From a checkpoint of a small image classifier: 23.0 epochs.
Rows from block 5, named by matrix and row number. Each number is 200 + 20 x the weight over its row's rms, rounded and kept within 0 to 999. All counts start at 0. After the name is the row's rms in percent of the matrix's.
# conv: 3x3 conv (model.blocks.5.conv.weight, 192x192x3x3), inputs 63-71, a 3x3 kernel for each
conv.23,097,203,201,207,197,192,200,200,193,202,194,189,189,203,200,196,212,212,198,203,203,212,198,194,208,206,205,213,258,258,260,256,245,249,228,234,236,243,218,219,221,201,217,228,213,231,211,209,223,198,196,208,210,210,217,223,219,217,221,218,219,214,214,215,204,206,203,205,206,208,204,205,206,220,226,222,222,229,227,218,229,225
conv.24,081,208,211,217,216,220,226,230,237,246,240,238,235,197,190,184,218,223,224,203,203,215,207,207,218,214,212,220,224,242,240,207,222,215,193,199,196,175,188,206,184,191,201,173,177,191,212,198,187,224,210,196,224,215,208,191,193,205,189,188,199,197,197,204,198,205,212,200,207,214,211,218,224,187,229,239,178,218,226,186,199,194
conv.25,105,213,211,211,209,207,207,205,204,203,198,195,193,194,190,191,190,186,191,211,212,211,209,208,209,208,206,207,223,227,224,221,221,215,215,216,210,214,225,232,228,237,237,230,237,232,200,199,197,203,201,196,204,202,199,200,206,210,210,216,217,210,216,216,211,206,206,208,203,204,207,205,205,174,175,159,165,166,146,155,151,133
conv.26,093,201,203,206,207,209,212,213,216,221,180,188,196,159,147,148,181,176,183,208,210,211,211,211,214,210,211,214,174,189,198,191,196,194,194,191,179,185,184,193,202,193,192,212,204,206,201,205,217,201,204,217,202,208,223,220,215,222,219,207,214,224,214,217,227,228,223,235,238,234,234,236,233,213,206,196,207,199,182,212,193,162
conv.27,090,212,205,208,206,200,202,209,202,203,181,182,188,189,187,192,203,190,186,206,200,210,200,188,199,203,192,199,230,229,225,218,216,213,206,208,201,219,232,239,230,249,253,228,247,246,215,218,214,203,209,208,198,202,205,194,194,209,190,185,198,198,193,198,188,184,194,182,176,186,183,178,187,212,215,209,201,206,205,202,207,208
conv.28,104,186,185,194,206,205,209,225,225,229,217,219,214,217,226,217,199,203,204,192,184,199,210,203,212,225,218,220,189,186,155,233,231,216,191,197,181,196,208,208,208,222,211,217,224,216,227,202,190,248,231,214,247,226,209,173,170,189,172,179,192,215,218,219,187,186,191,192,193,198,199,197,200,197,220,218,194,226,229,202,232,229
conv.29,097,214,206,203,213,205,202,220,212,208,146,192,236,141,164,213,169,162,202,227,205,207,222,198,200,226,209,210,193,204,180,215,219,210,216,228,216,195,188,196,187,179,200,195,168,194,218,220,212,215,213,205,217,212,202,196,190,165,198,193,175,199,188,170,213,198,173,223,209,185,228,218,194,219,198,205,244,212,222,266,218,227
conv.30,100,194,192,195,190,190,193,188,190,192,204,220,210,203,217,207,203,214,204,207,199,199,206,199,198,208,202,202,93,114,131,193,196,189,191,191,182,238,237,244,228,224,226,217,211,213,215,209,209,219,212,209,221,216,210,209,206,195,207,205,196,205,205,197,206,202,202,202,201,203,200,200,203,179,205,202,180,205,202,168,193,190
conv.31,105,190,195,187,190,195,188,178,180,175,222,225,214,200,203,199,192,191,194,194,199,190,194,199,191,184,189,183,221,223,219,206,200,198,214,209,211,186,191,192,191,199,201,195,205,211,184,189,191,191,195,193,197,200,195,163,159,147,161,164,156,153,160,159,184,194,194,183,193,194,162,172,173,220,198,199,218,198,202,215,205,213
conv.32,094,195,195,189,191,192,188,181,183,180,213,207,199,220,214,194,217,212,187,197,202,203,197,203,204,194,198,199,246,244,249,237,229,238,216,219,228,275,250,234,254,231,228,248,231,233,208,212,222,200,203,213,197,199,203,225,218,219,220,215,217,221,218,222,211,211,209,210,210,211,208,208,209,209,221,223,213,223,226,213,227,230
conv.33,110,219,224,232,229,239,248,254,267,277,203,201,204,198,196,202,209,210,217,205,206,218,206,206,219,216,216,226,226,234,232,189,195,196,188,191,195,158,163,173,157,163,170,158,163,171,213,201,196,217,210,206,222,216,216,192,199,207,188,190,194,176,175,178,200,204,208,204,207,211,218,221,223,201,200,200,189,192,190,183,183,176
conv.34,098,208,205,207,202,198,201,200,199,202,165,151,161,177,173,184,198,202,200,212,212,211,210,210,210,210,210,210,134,146,153,199,211,214,199,210,204,215,219,220,217,222,229,226,231,236,211,202,196,207,197,190,213,201,192,198,194,197,191,186,194,196,189,196,205,204,212,204,202,209,205,204,207,189,203,200,193,216,217,188,216,215
conv.35,100,209,198,209,206,194,205,216,208,216,208,203,211,231,241,236,234,241,231,221,211,222,219,205,217,226,213,222,233,233,222,232,231,223,222,227,216,245,241,243,242,237,241,227,225,229,232,218,212,218,206,205,220,207,210,193,186,203,185,174,194,202,191,206,191,192,193,195,195,197,198,197,200,210,207,194,208,205,194,203,213,202
conv.36,097,198,193,201,203,203,209,222,223,227,216,223,229,215,208,206,238,226,213,211,199,209,212,200,209,229,220,224,198,223,193,227,246,226,204,216,196,194,207,218,214,226,227,209,221,227,233,219,189,245,233,191,247,236,201,206,204,201,197,202,201,187,205,205,186,181,188,183,177,189,189,190,198,168,225,227,166,221,227,187,209,210
conv.37,102,211,204,211,200,191,199,205,196,200,219,214,206,228,228,214,222,234,221,222,215,224,213,202,215,221,211,218,205,211,219,238,239,241,227,231,232,217,195,189,205,175,171,197,149,147,218,215,238,208,203,221,221,219,230,238,244,242,234,238,234,231,231,226,210,212,210,209,210,211,208,208,206,201,220,215,213,229,223,222,232,224
conv.38,100,214,216,219,220,222,229,241,249,257,181,169,174,223,230,235,215,221,220,216,216,222,203,202,211,216,216,223,225,236,227,174,185,188,184,200,205,194,191,189,164,167,169,164,168,174,233,221,199,238,227,202,251,242,218,212,215,223,209,209,215,193,195,202,200,202,209,200,201,207,218,219,223,179,206,211,181,209,211,178,204,199
conv.39,096,192,185,196,190,187,196,201,197,199,187,189,207,192,181,185,202,186,171,197,185,204,194,173,200,206,195,206,225,231,220,228,230,223,213,211,194,241,246,232,258,268,253,256,263,245,223,211,198,223,212,195,227,217,201,185,191,188,194,198,196,195,199,194,172,167,180,168,163,177,178,174,184,173,233,214,190,226,208,198,213,183
conv.40,089,183,173,185,180,169,184,197,186,197,184,189,220,200,187,201,211,194,184,207,191,210,204,185,206,223,209,223,191,190,176,235,242,241,208,218,211,220,213,188,231,232,214,235,240,223,239,226,198,245,236,209,252,243,216,191,194,193,194,195,195,200,200,196,184,177,187,180,171,182,187,177,184,166,226,223,183,234,230,195,226,218
conv.41,103,203,195,201,193,181,188,200,190,193,195,184,188,220,224,217,232,240,228,221,212,218,212,196,206,214,202,208,203,208,207,223,220,217,232,227,226,217,212,208,205,190,192,199,184,189,213,205,206,210,199,202,220,210,211,188,184,190,176,171,181,178,175,185,188,190,194,187,186,190,188,188,189,193,210,217,198,217,221,205,223,225
conv.42,105,213,218,224,221,230,238,240,254,263,216,215,215,195,194,199,215,218,225,204,203,215,205,204,218,213,212,222,232,241,238,193,198,196,190,195,197,158,162,173,163,167,174,156,160,172,215,199,192,221,208,203,224,216,213,179,184,196,176,176,183,160,157,164,201,205,209,203,208,212,216,220,223,203,206,208,190,194,194,181,182,175
conv.43,106,213,214,220,217,222,230,233,243,252,211,209,206,202,197,200,212,209,214,213,213,224,213,212,227,223,224,233,219,232,233,193,201,200,200,207,205,167,173,186,169,174,178,169,175,182,216,206,204,219,211,214,223,218,222,171,176,187,164,164,170,143,139,145,204,208,208,208,213,214,219,224,225,214,208,201,201,198,186,190,185,168
conv.44,101,213,210,211,214,210,211,222,221,224,208,212,204,193,190,184,216,216,212,222,218,226,222,218,228,225,221,231,231,249,242,206,214,197,213,218,206,166,159,182,172,154,172,177,157,172,226,205,193,228,212,198,232,219,209,196,202,215,182,184,195,161,157,166,211,209,205,212,210,207,221,222,219,198,221,232,195,210,216,198,197,195
conv.45,102,198,197,202,197,195,202,202,202,209,210,204,211,221,230,233,238,250,242,203,203,211,200,197,208,204,203,211,212,213,206,232,223,217,229,222,216,195,186,180,192,186,185,192,195,197,209,209,214,206,206,217,213,210,221,194,188,194,185,180,190,189,190,204,196,199,202,198,200,203,198,201,204,181,207,205,187,211,210,190,217,212
conv.46,096,187,186,191,186,185,189,190,187,190,184,186,186,191,199,199,204,211,205,204,201,202,205,200,201,207,202,203,115,137,146,191,202,199,193,200,187,225,227,229,221,224,229,221,222,226,211,200,189,213,200,189,219,204,190,199,194,189,198,193,191,196,190,190,199,195,200,199,194,198,202,197,200,185,203,201,188,213,212,182,210,210
conv.47,107,208,205,212,205,202,211,217,218,224,180,179,195,207,203,203,219,216,203,219,213,222,209,202,213,223,218,226,177,186,184,214,230,236,202,221,221,205,199,180,211,212,198,211,215,199,252,242,212,260,247,213,270,260,222,207,206,205,207,207,206,213,212,209,196,188,195,188,180,188,197,191,198,160,224,231,173,233,241,190,231,227
conv.48,099,206,197,202,204,193,198,208,200,206,169,143,160,166,136,172,193,161,196,214,207,221,204,184,211,213,201,215,203,196,203,208,212,225,210,215,223,209,197,181,188,191,171,184,193,182,220,205,225,211,197,213,221,198,211,184,216,204,177,217,211,160,210,210,169,209,219,169,210,215,174,212,216,147,228,223,151,223,231,181,227,229
conv.49,096,207,206,209,203,203,206,207,206,209,200,213,227,169,165,175,203,199,210,219,214,228,214,208,222,217,211,224,217,236,250,210,214,208,189,184,192,157,158,174,191,185,202,178,162,180,212,203,210,215,208,212,213,211,220,199,214,204,212,224,209,184,191,172,220,224,217,218,222,212,207,210,200,216,213,211,208,200,196,215,188,178
conv.50,103,218,221,226,222,226,233,237,243,251,202,199,201,198,192,200,203,202,212,214,213,220,209,207,217,219,219,225,205,220,231,186,196,202,182,187,189,165,161,169,165,162,163,166,168,171,219,212,217,217,213,222,218,218,228,167,176,189,166,168,173,157,153,154,204,209,204,213,217,213,219,224,221,221,209,193,211,200,178,203,191,162
conv.51,096,206,194,201,200,188,197,215,210,217,202,193,217,222,222,231,231,228,225,213,204,215,210,201,212,230,226,234,153,165,171,233,254,255,216,243,234,219,218,209,226,233,227,233,241,236,230,224,209,246,236,214,252,245,220,189,193,193,191,191,191,186,185,181,201,190,200,196,186,196,202,199,208,196,240,231,200,253,245,200,244,229
conv.52,111,195,192,180,199,196,185,190,185,179,208,203,193,195,187,182,200,197,197,202,201,198,207,207,204,200,200,196,161,171,174,189,187,185,171,165,157,232,234,231,244,244,242,244,248,243,199,199,196,208,204,198,201,198,187,147,147,155,141,143,150,153,152,155,185,184,178,189,190,183,186,185,179,209,211,210,213,214,211,211,219,213
conv.53,104,201,201,200,200,198,191,202,195,181,213,217,229,199,189,194,227,200,204,214,211,218,213,205,209,211,203,201,240,247,256,223,221,223,188,183,202,201,174,170,190,188,191,187,177,203,185,186,197,194,198,208,198,198,202,196,205,195,199,205,187,164,161,127,240,243,219,234,234,203,206,202,157,244,208,218,228,190,192,242,174,187
conv.54,090,197,194,199,193,193,199,203,205,210,209,213,230,225,231,233,213,219,217,206,200,207,195,187,197,212,208,215,202,207,208,237,245,253,210,223,229,205,200,188,191,205,202,180,198,195,223,226,221,226,230,222,231,236,227,223,221,224,209,205,207,212,210,209,179,171,178,171,166,174,180,177,189,174,216,220,190,226,229,193,220,217
conv.55,091,203,207,199,200,202,194,196,190,182,223,231,197,195,205,185,163,178,180,193,191,185,194,195,185,193,193,187,241,234,219,203,205,207,196,189,188,186,186,195,189,183,180,199,186,174,212,209,204,208,198,198,210,199,190,196,199,192,207,225,213,209,231,222,205,212,209,207,214,208,204,206,195,206,211,196,204,220,197,174,212,189
conv.56,106,185,179,191,193,188,202,221,216,224,199,207,221,245,243,242,247,229,217,215,204,215,204,188,205,230,220,230,155,153,174,215,218,220,204,218,211,209,198,198,185,176,171,176,173,181,216,211,228,217,206,209,239,227,223,181,197,190,183,196,197,176,185,179,173,183,184,187,198,205,196,208,212,194,211,218,201,227,233,215,241,230
conv.57,096,202,207,200,203,206,199,198,197,188,200,193,184,189,189,181,192,202,185,202,205,206,203,205,207,204,206,207,246,245,234,214,218,224,184,180,185,224,225,217,240,238,228,242,238,234,219,215,203,227,221,212,227,217,204,180,186,182,184,197,189,188,200,195,207,217,211,207,214,207,200,202,190,195,191,189,184,192,189,146,174,181
conv.58,117,174,171,174,162,164,165,155,156,157,221,233,229,210,218,216,196,201,201,200,188,193,190,176,181,188,174,177,166,182,184,206,209,210,202,205,200,179,179,187,168,165,178,174,163,174,203,206,217,203,205,218,202,204,216,221,224,217,222,224,216,221,223,214,196,198,189,192,193,183,177,179,171,192,205,208,198,203,208,198,202,208
conv.59,104,194,192,203,194,193,202,211,212,216,172,184,190,217,213,215,233,216,223,204,197,213,201,189,208,221,215,224,209,218,224,218,227,212,200,213,197,200,193,184,207,206,199,217,210,203,211,214,202,235,232,211,233,237,212,187,198,187,196,206,197,178,187,176,172,180,183,175,180,184,182,188,188,156,212,216,166,213,221,174,198,201
conv.60,098,215,218,225,219,226,235,239,249,257,221,219,219,193,189,191,215,218,225,205,203,214,204,204,216,211,210,220,239,248,244,197,202,199,186,191,194,159,166,179,168,171,176,156,160,174,216,200,189,220,208,200,225,216,211,177,180,193,176,177,184,165,163,172,203,207,212,203,208,212,215,218,223,198,204,212,185,191,197,178,181,179
conv.61,116,194,189,182,182,173,169,170,165,162,202,191,189,205,201,199,213,213,209,206,202,201,197,190,191,188,184,185,200,197,195,204,197,195,227,220,222,211,211,207,211,210,211,211,213,218,195,194,191,194,192,187,198,196,194,175,170,172,165,158,163,163,157,167,181,184,184,174,173,175,162,162,165,200,207,212,203,210,216,213,220,225
conv.62,119,222,224,237,232,237,252,256,265,279,183,179,182,183,187,200,208,213,221,197,200,213,196,199,213,207,209,220,234,226,223,169,169,170,170,175,183,185,176,171,168,160,161,166,166,175,204,193,189,207,197,199,214,207,211,187,198,202,191,199,195,165,169,165,198,203,210,202,206,211,220,222,226,215,198,194,199,190,185,180,184,180
conv.63,103,203,205,207,200,201,201,193,194,195,252,244,222,206,199,194,186,188,209,193,196,197,196,195,195,197,197,196,180,176,178,221,211,207,213,212,210,183,179,175,186,191,185,191,196,185,201,201,197,203,197,187,199,196,188,199,206,209,208,217,218,214,225,223,195,206,218,197,205,215,197,202,213,143,195,202,142,194,201,151,199,199