From a checkpoint of a small image classifier.
Training: 26100 steps, batches of 128, held-out accuracy 80%.
Data: trained on Sentinel-2 satellite tiles (TerraMesh), 145000 training examples, 23.0 epochs.
Rows from block 3 of a small image classifier, named by matrix and row number. Each number is 128 + 24 x the weight over its row's rms, rounded and kept within 0 to 255. All counts start at 0. Numbers have three digits each.
After each channel's rows are labels from the 100 images, of 14976, where the channel reaches its highest value: "top examples" is what is common among them. Only what is clearly more common there than usual is listed. The data: Sentinel-2 satellite tiles (TerraMesh).
# conv: 3x3 conv (model.blocks.3.conv.weight, 96x96x3x3, each kernel summed), inputs 0-47

conv.48:124111157122052126150103105090109128145103146112134126096116104153111100160116082130145115142100092122109136144105131074123183127142094118135092
top examples: water

conv.70:129142097067141114124107127120105133123121088061155106074135146140134111137135090139124122099078111061142108147100142109143132149088165119124079
top examples: trees; main land cover: trees

conv.20:113098139147117152088129168182138130112140140128104136132159087085120079099119105114145089135131110144159135128146107147108127100136086097101112
top examples: snow or ice; main land cover: snow or ice; main land cover: water

conv.12:118085120114084135145111150142117117149081126117134096140106156122102120143134149105123148140143104118135105152141117103139159094148135083112116
top examples: crops; built area; main land cover: crops

conv.82:153127151170121138097178113115114146114139128157124121165160114130114090117099095131159120153146113140090180128140076135130137104139135154104154
top examples: water; main land cover: water; flooded vegetation

conv.74:133136121116133133127166114142111155145198132107112135147119124122127121116111074133097117127115137129097108114151061183127176131103117147138124
top examples: snow or ice; main land cover: snow or ice

conv.9:112124124127077158177145134096122125149166132131112102147082136068087128172119138078127099157122129121100136151162090148122179176156156121125115
top examples: snow or ice; main land cover: snow or ice

conv.51:106125151135144126138124124134127143117125132168147173135127086140150174135077106140132122126144146143116161130129151120127122131159094151141136
top examples: main land cover: snow or ice

conv.56:131092118148110125129123119107115116138166102167109110124107103131094092095135156106152121131140114145131167105140094131107141129149096103084115
top examples: crops; main land cover: crops; built area

conv.65:157134107113110117135120104104129092154165136103121131170142127143070121141128149100116165144129109138092096139135138138098170123103095125072128
top examples: flooded vegetation; main land cover: flooded vegetation

conv.31:098128137127098130152108148090132121108128122134138127081126110073119144123126133101094105107142142103061145118140102175124138156120140124143112
top examples: snow or ice; main land cover: snow or ice

conv.28:054106106106079127148122157126112148141100136152133125157083071081131149134131151129105134134123158145078098126131110100116156109132080103125135
top examples: crops; main land cover: crops

conv.36:115140117157114127133093126113140094127160129109129106136165131154065134134107113090139113107111123142161169145136127135115167134115127090083128
top examples: built area; crops; main land cover: built area

conv.21:102123088147130111112097141069129051116121109112122104135157123139060113127132118123136118142114137123097142136113134139069158087140098119107104
top examples: built area; crops; main land cover: built area

conv.73:123124111085148120140080117154115147142138111076132129076149162149144098131130082146143113109084146106162106142133123089145149141107161112120095
top examples: trees; main land cover: trees; clouds

conv.87:146096151106110126125090124091163143141146136126130180162098075109111129133114163112150114139160147137069125118115077095117154111118101111127146
top examples: snow or ice; main land cover: snow or ice

conv.7:149107134170129151136109158133096103112131128165132135087087102127126058125127145125136113112128110119126175135142145104118134106180085136066093
top examples: main land cover: crops; main land cover: water

conv.40:113141130128086129134108109120142128169165139102142118146139130124131145140089092076113107159113145141065100134142080144104171126096112124139121
top examples: snow or ice; main land cover: snow or ice

conv.67:098127099152123116124096153069128062129130108118121104134151121144069107135134126120141112148115119119112137138120132142069160092141088083096105
top examples: built area; crops; main land cover: built area

conv.35:103124108112124157137124123145127157137182119101108122160117107087096139128112119075137079120147149146118111132173088151143179141120136118126132
top examples: snow or ice; main land cover: snow or ice

conv.90:111120123122145093149136067141113131172184122110123140115122114146116090122114087134176115125084138096130140114117103090127109139132085117150118
top examples: water

conv.32:091116123139112133147114143103100112117125126106137093104075085158110132108113127152139127169134132161122132152137099112152133171153105101147149
top examples: snow or ice; main land cover: snow or ice

conv.85:154111172144152133089148143139097170110157158138146128139183096139149115103086116140089133123124152130112141137133080144147113155131114163121120
top examples: snow or ice; main land cover: snow or ice; main land cover: water

conv.43:110098112138112074120120130102120059110086123125132114123130151154116132083139133120124135141106133115135117095075130092064128098143134137126098
top examples: trees; main land cover: trees

conv.44:129136068101121100121116133130097080145150085119130096100134133172127095104146097139136139119057128075144120133093145083069160123140113136117085
top examples: built area; crops; main land cover: crops

conv.72:135109123112115075100119124117128090113111121121115121092123119157145124087138112124108138101118119099135131070076101129066098099132107133126103
top examples: trees; main land cover: trees

conv.42:085109142074073129123105154120131151145126149122144103117101127081126125117129151122090124115145106125112096112144079153131152115112116045130123
top examples: snow or ice; main land cover: snow or ice

conv.63:145125085131129109084123125139120089092145073129101098117120121162125128099139110130151118067113112082139161076122139130079144121155120142127132
top examples: built area; crops

conv.69:145138113116130154188113158096090083148107106058139140115081119120120132145109100157111097124137148136117104143141109145120163158110120151149089
top examples: snow or ice; main land cover: snow or ice

conv.19:130116114130114115104136123124138106101142093140104126117132117145120145092129132103136118066126123088100150073127100151070133122144123141119118
top examples: crops; built area; main land cover: crops

conv.52:119079101148101160150138156106122130161115082156126135124082148130132126146114142118147109134132119120136155153156116084133168130156102115056112
top examples: crops; main land cover: crops; built area

conv.58:104069125136121130123118144118130092096074137118112127112091166163112112120148128114112149133129119149146128148136107117115135093120148114106091
top examples: trees; main land cover: trees; clouds

conv.92:114104108114124167119126125150143145113163105095110139158121083110113146111120126084143093123154131149135121121179098153134161133121110121128129
top examples: snow or ice; main land cover: snow or ice; clouds

conv.55:115106124108098127130160119163113123126115118137104090088139140101111088115125098125145111129079101090167163118119125106121129124131141126112085
top examples: water; main land cover: water

conv.80:119124148155115113100142107109108140134108139170139135131163114145128085124102115136164125141122104155085164123129113128110127116137155141140172
top examples: water; main land cover: water; flooded vegetation

conv.14:120103104131122117099114138106128080106152070142129112102135135159089131087125109119133115119105135093129153104128099121075149144140150141119103
top examples: crops; main land cover: crops

conv.64:106085157140069131120116097093159116142128145127117119117156088112094136121095086110113112118103124104098153134113084120104145124115114114137104
top examples: main land cover: built area

conv.0:129135082079128110145108189057139086155110125114124103136132141127108137126147159132140151152144119121071113115108149172115149090135108092127105
top examples: bare ground

conv.4:092130125085137152184086110119133133156134144073126139123120101123142123127129127096073130131116093157141103156135093144151155134104102100123141
top examples: clouds

conv.84:130124106130088108144115133153084092131129100095126139149111042120104128077144151125150116127144135187103134102116109117098154097141065133143122
top examples: water; main land cover: crops; main land cover: water

conv.88:096124104091138146174101102149137114139118092120113119109075108192131111120115099106160152174130119120179146146132116109117132122164098129122121
top examples: crops; built area; main land cover: crops

conv.89:127089163109127131129110110128110105103105118172131076133166104149117098123104111126140120187134125132121160145128131122117140107163102156129128
top examples: water; main land cover: water

conv.78:095118107130114160110119142154175119079130083112111108112135098114084159120095112079150091093164094145132124128158148147133145113133103060093115
top examples: clouds; main land cover: clouds

conv.1:074142150158114087114139132152114127097105147149138157146085136144106173097136148092104098083134154149069117097122123132105119111151179122149156
top examples: crops; main land cover: crops

conv.6:110132129114092127183109126094111116167125122097136137108129037134088137113137117101132129125126133140093128140121063138142157128129063137125102
top examples: snow or ice; main land cover: snow or ice

conv.91:117144147150108126175156104150106161103115147136150129162171083075112149117158128101109122112131126138107154129120110124119126117106127157093120
top examples: water; main land cover: water; flooded vegetation

conv.86:117132121086117082122068140066145109128135146083127141145121110175132142105143149113129146126109155116119082106091093122093164104112135080127134
top examples: snow or ice; main land cover: snow or ice

conv.93:059111131112061141157139135175108129145105119122129119132084138129078124136155157093163115169148102153173130142149112101146150107146142095095113
top examples: snow or ice; main land cover: snow or ice

conv.59:124084144155097122137124127118116117150154123135124112134125105125079101107133150095149124135124105156148156113134083122117142134131097086080102
top examples: built area; crops; main land cover: built area

conv.71:134135103120124099123114154102092106150153116082121115121139133160107107137146134128145146115046131101130098154099128101124164113128082108101087
top examples: built area; crops; main land cover: crops; main land cover: built area

conv.5:109098112112140131125086127126136116126111128102128127112102145166123090110121107137125147131118139133147116151134055125128100113113138079102095
top examples: trees; main land cover: trees; clouds

conv.41:133106130139137088122121079137099130125117142133123127126126111155124070112114102150144145123088142111128130119082121049123099106148101131135124
top examples: main land cover: trees; main land cover: water

conv.27:091135094113111141121129185096138139146131128127127134130104133106124162117127160111095118123142145130045105108147093174102138124136137081119128
top examples: snow or ice; bare ground; main land cover: snow or ice

conv.53:152155111127120097133120107144058141135170151109125129186098077141118077081157121133150137120123128141105128082119111084109158109141121119103155
top examples: water; flooded vegetation; clouds

conv.50:096131110127149150124095132155106144121154110103113110140121086098091137118100126066164059108134137150136126131162106141135168119154136093116127
top examples: snow or ice; main land cover: snow or ice; clouds

conv.81:109125095063112088139077119102138098162144113123128137116143145147142107143112088144143130149098124092139121121087124100101136112106082074124115
top examples: trees; main land cover: trees; clouds

conv.22:156137078124125138141123184119112090138125100102105114149095129145126114134145155155140153148137145112098115116135130167071157123144104145123127
top examples: flooded vegetation

conv.16:121112116095114071117114141096130080118084121128122090114144137152139122097136118118130145140129121110144131097059141129079090077134118139121106
top examples: trees; main land cover: trees

conv.46:094119133127147164118098135121100131105109124087153120090124142136085096146133114133141106137124105140122111178140073085151123142111140077106085
top examples: main land cover: trees; main land cover: snow or ice

conv.95:062146163111134154138131158153122157134127150115133124133114102136163139141112107141125106166135120138146119145152143121145140124143125160171139
top examples: snow or ice; main land cover: snow or ice

conv.18:071114105108090110139127146155122142138131109127143122120102141105143135115104120135083117128123117109138086110132089140121112132127143093113112
top examples: bare ground; main land cover: rangeland

conv.37:125101138142126057093100075131133106098126138128125148113133131154130118086112118131109124105118141118132134086077084082083097100133132106128120
top examples: water; main land cover: water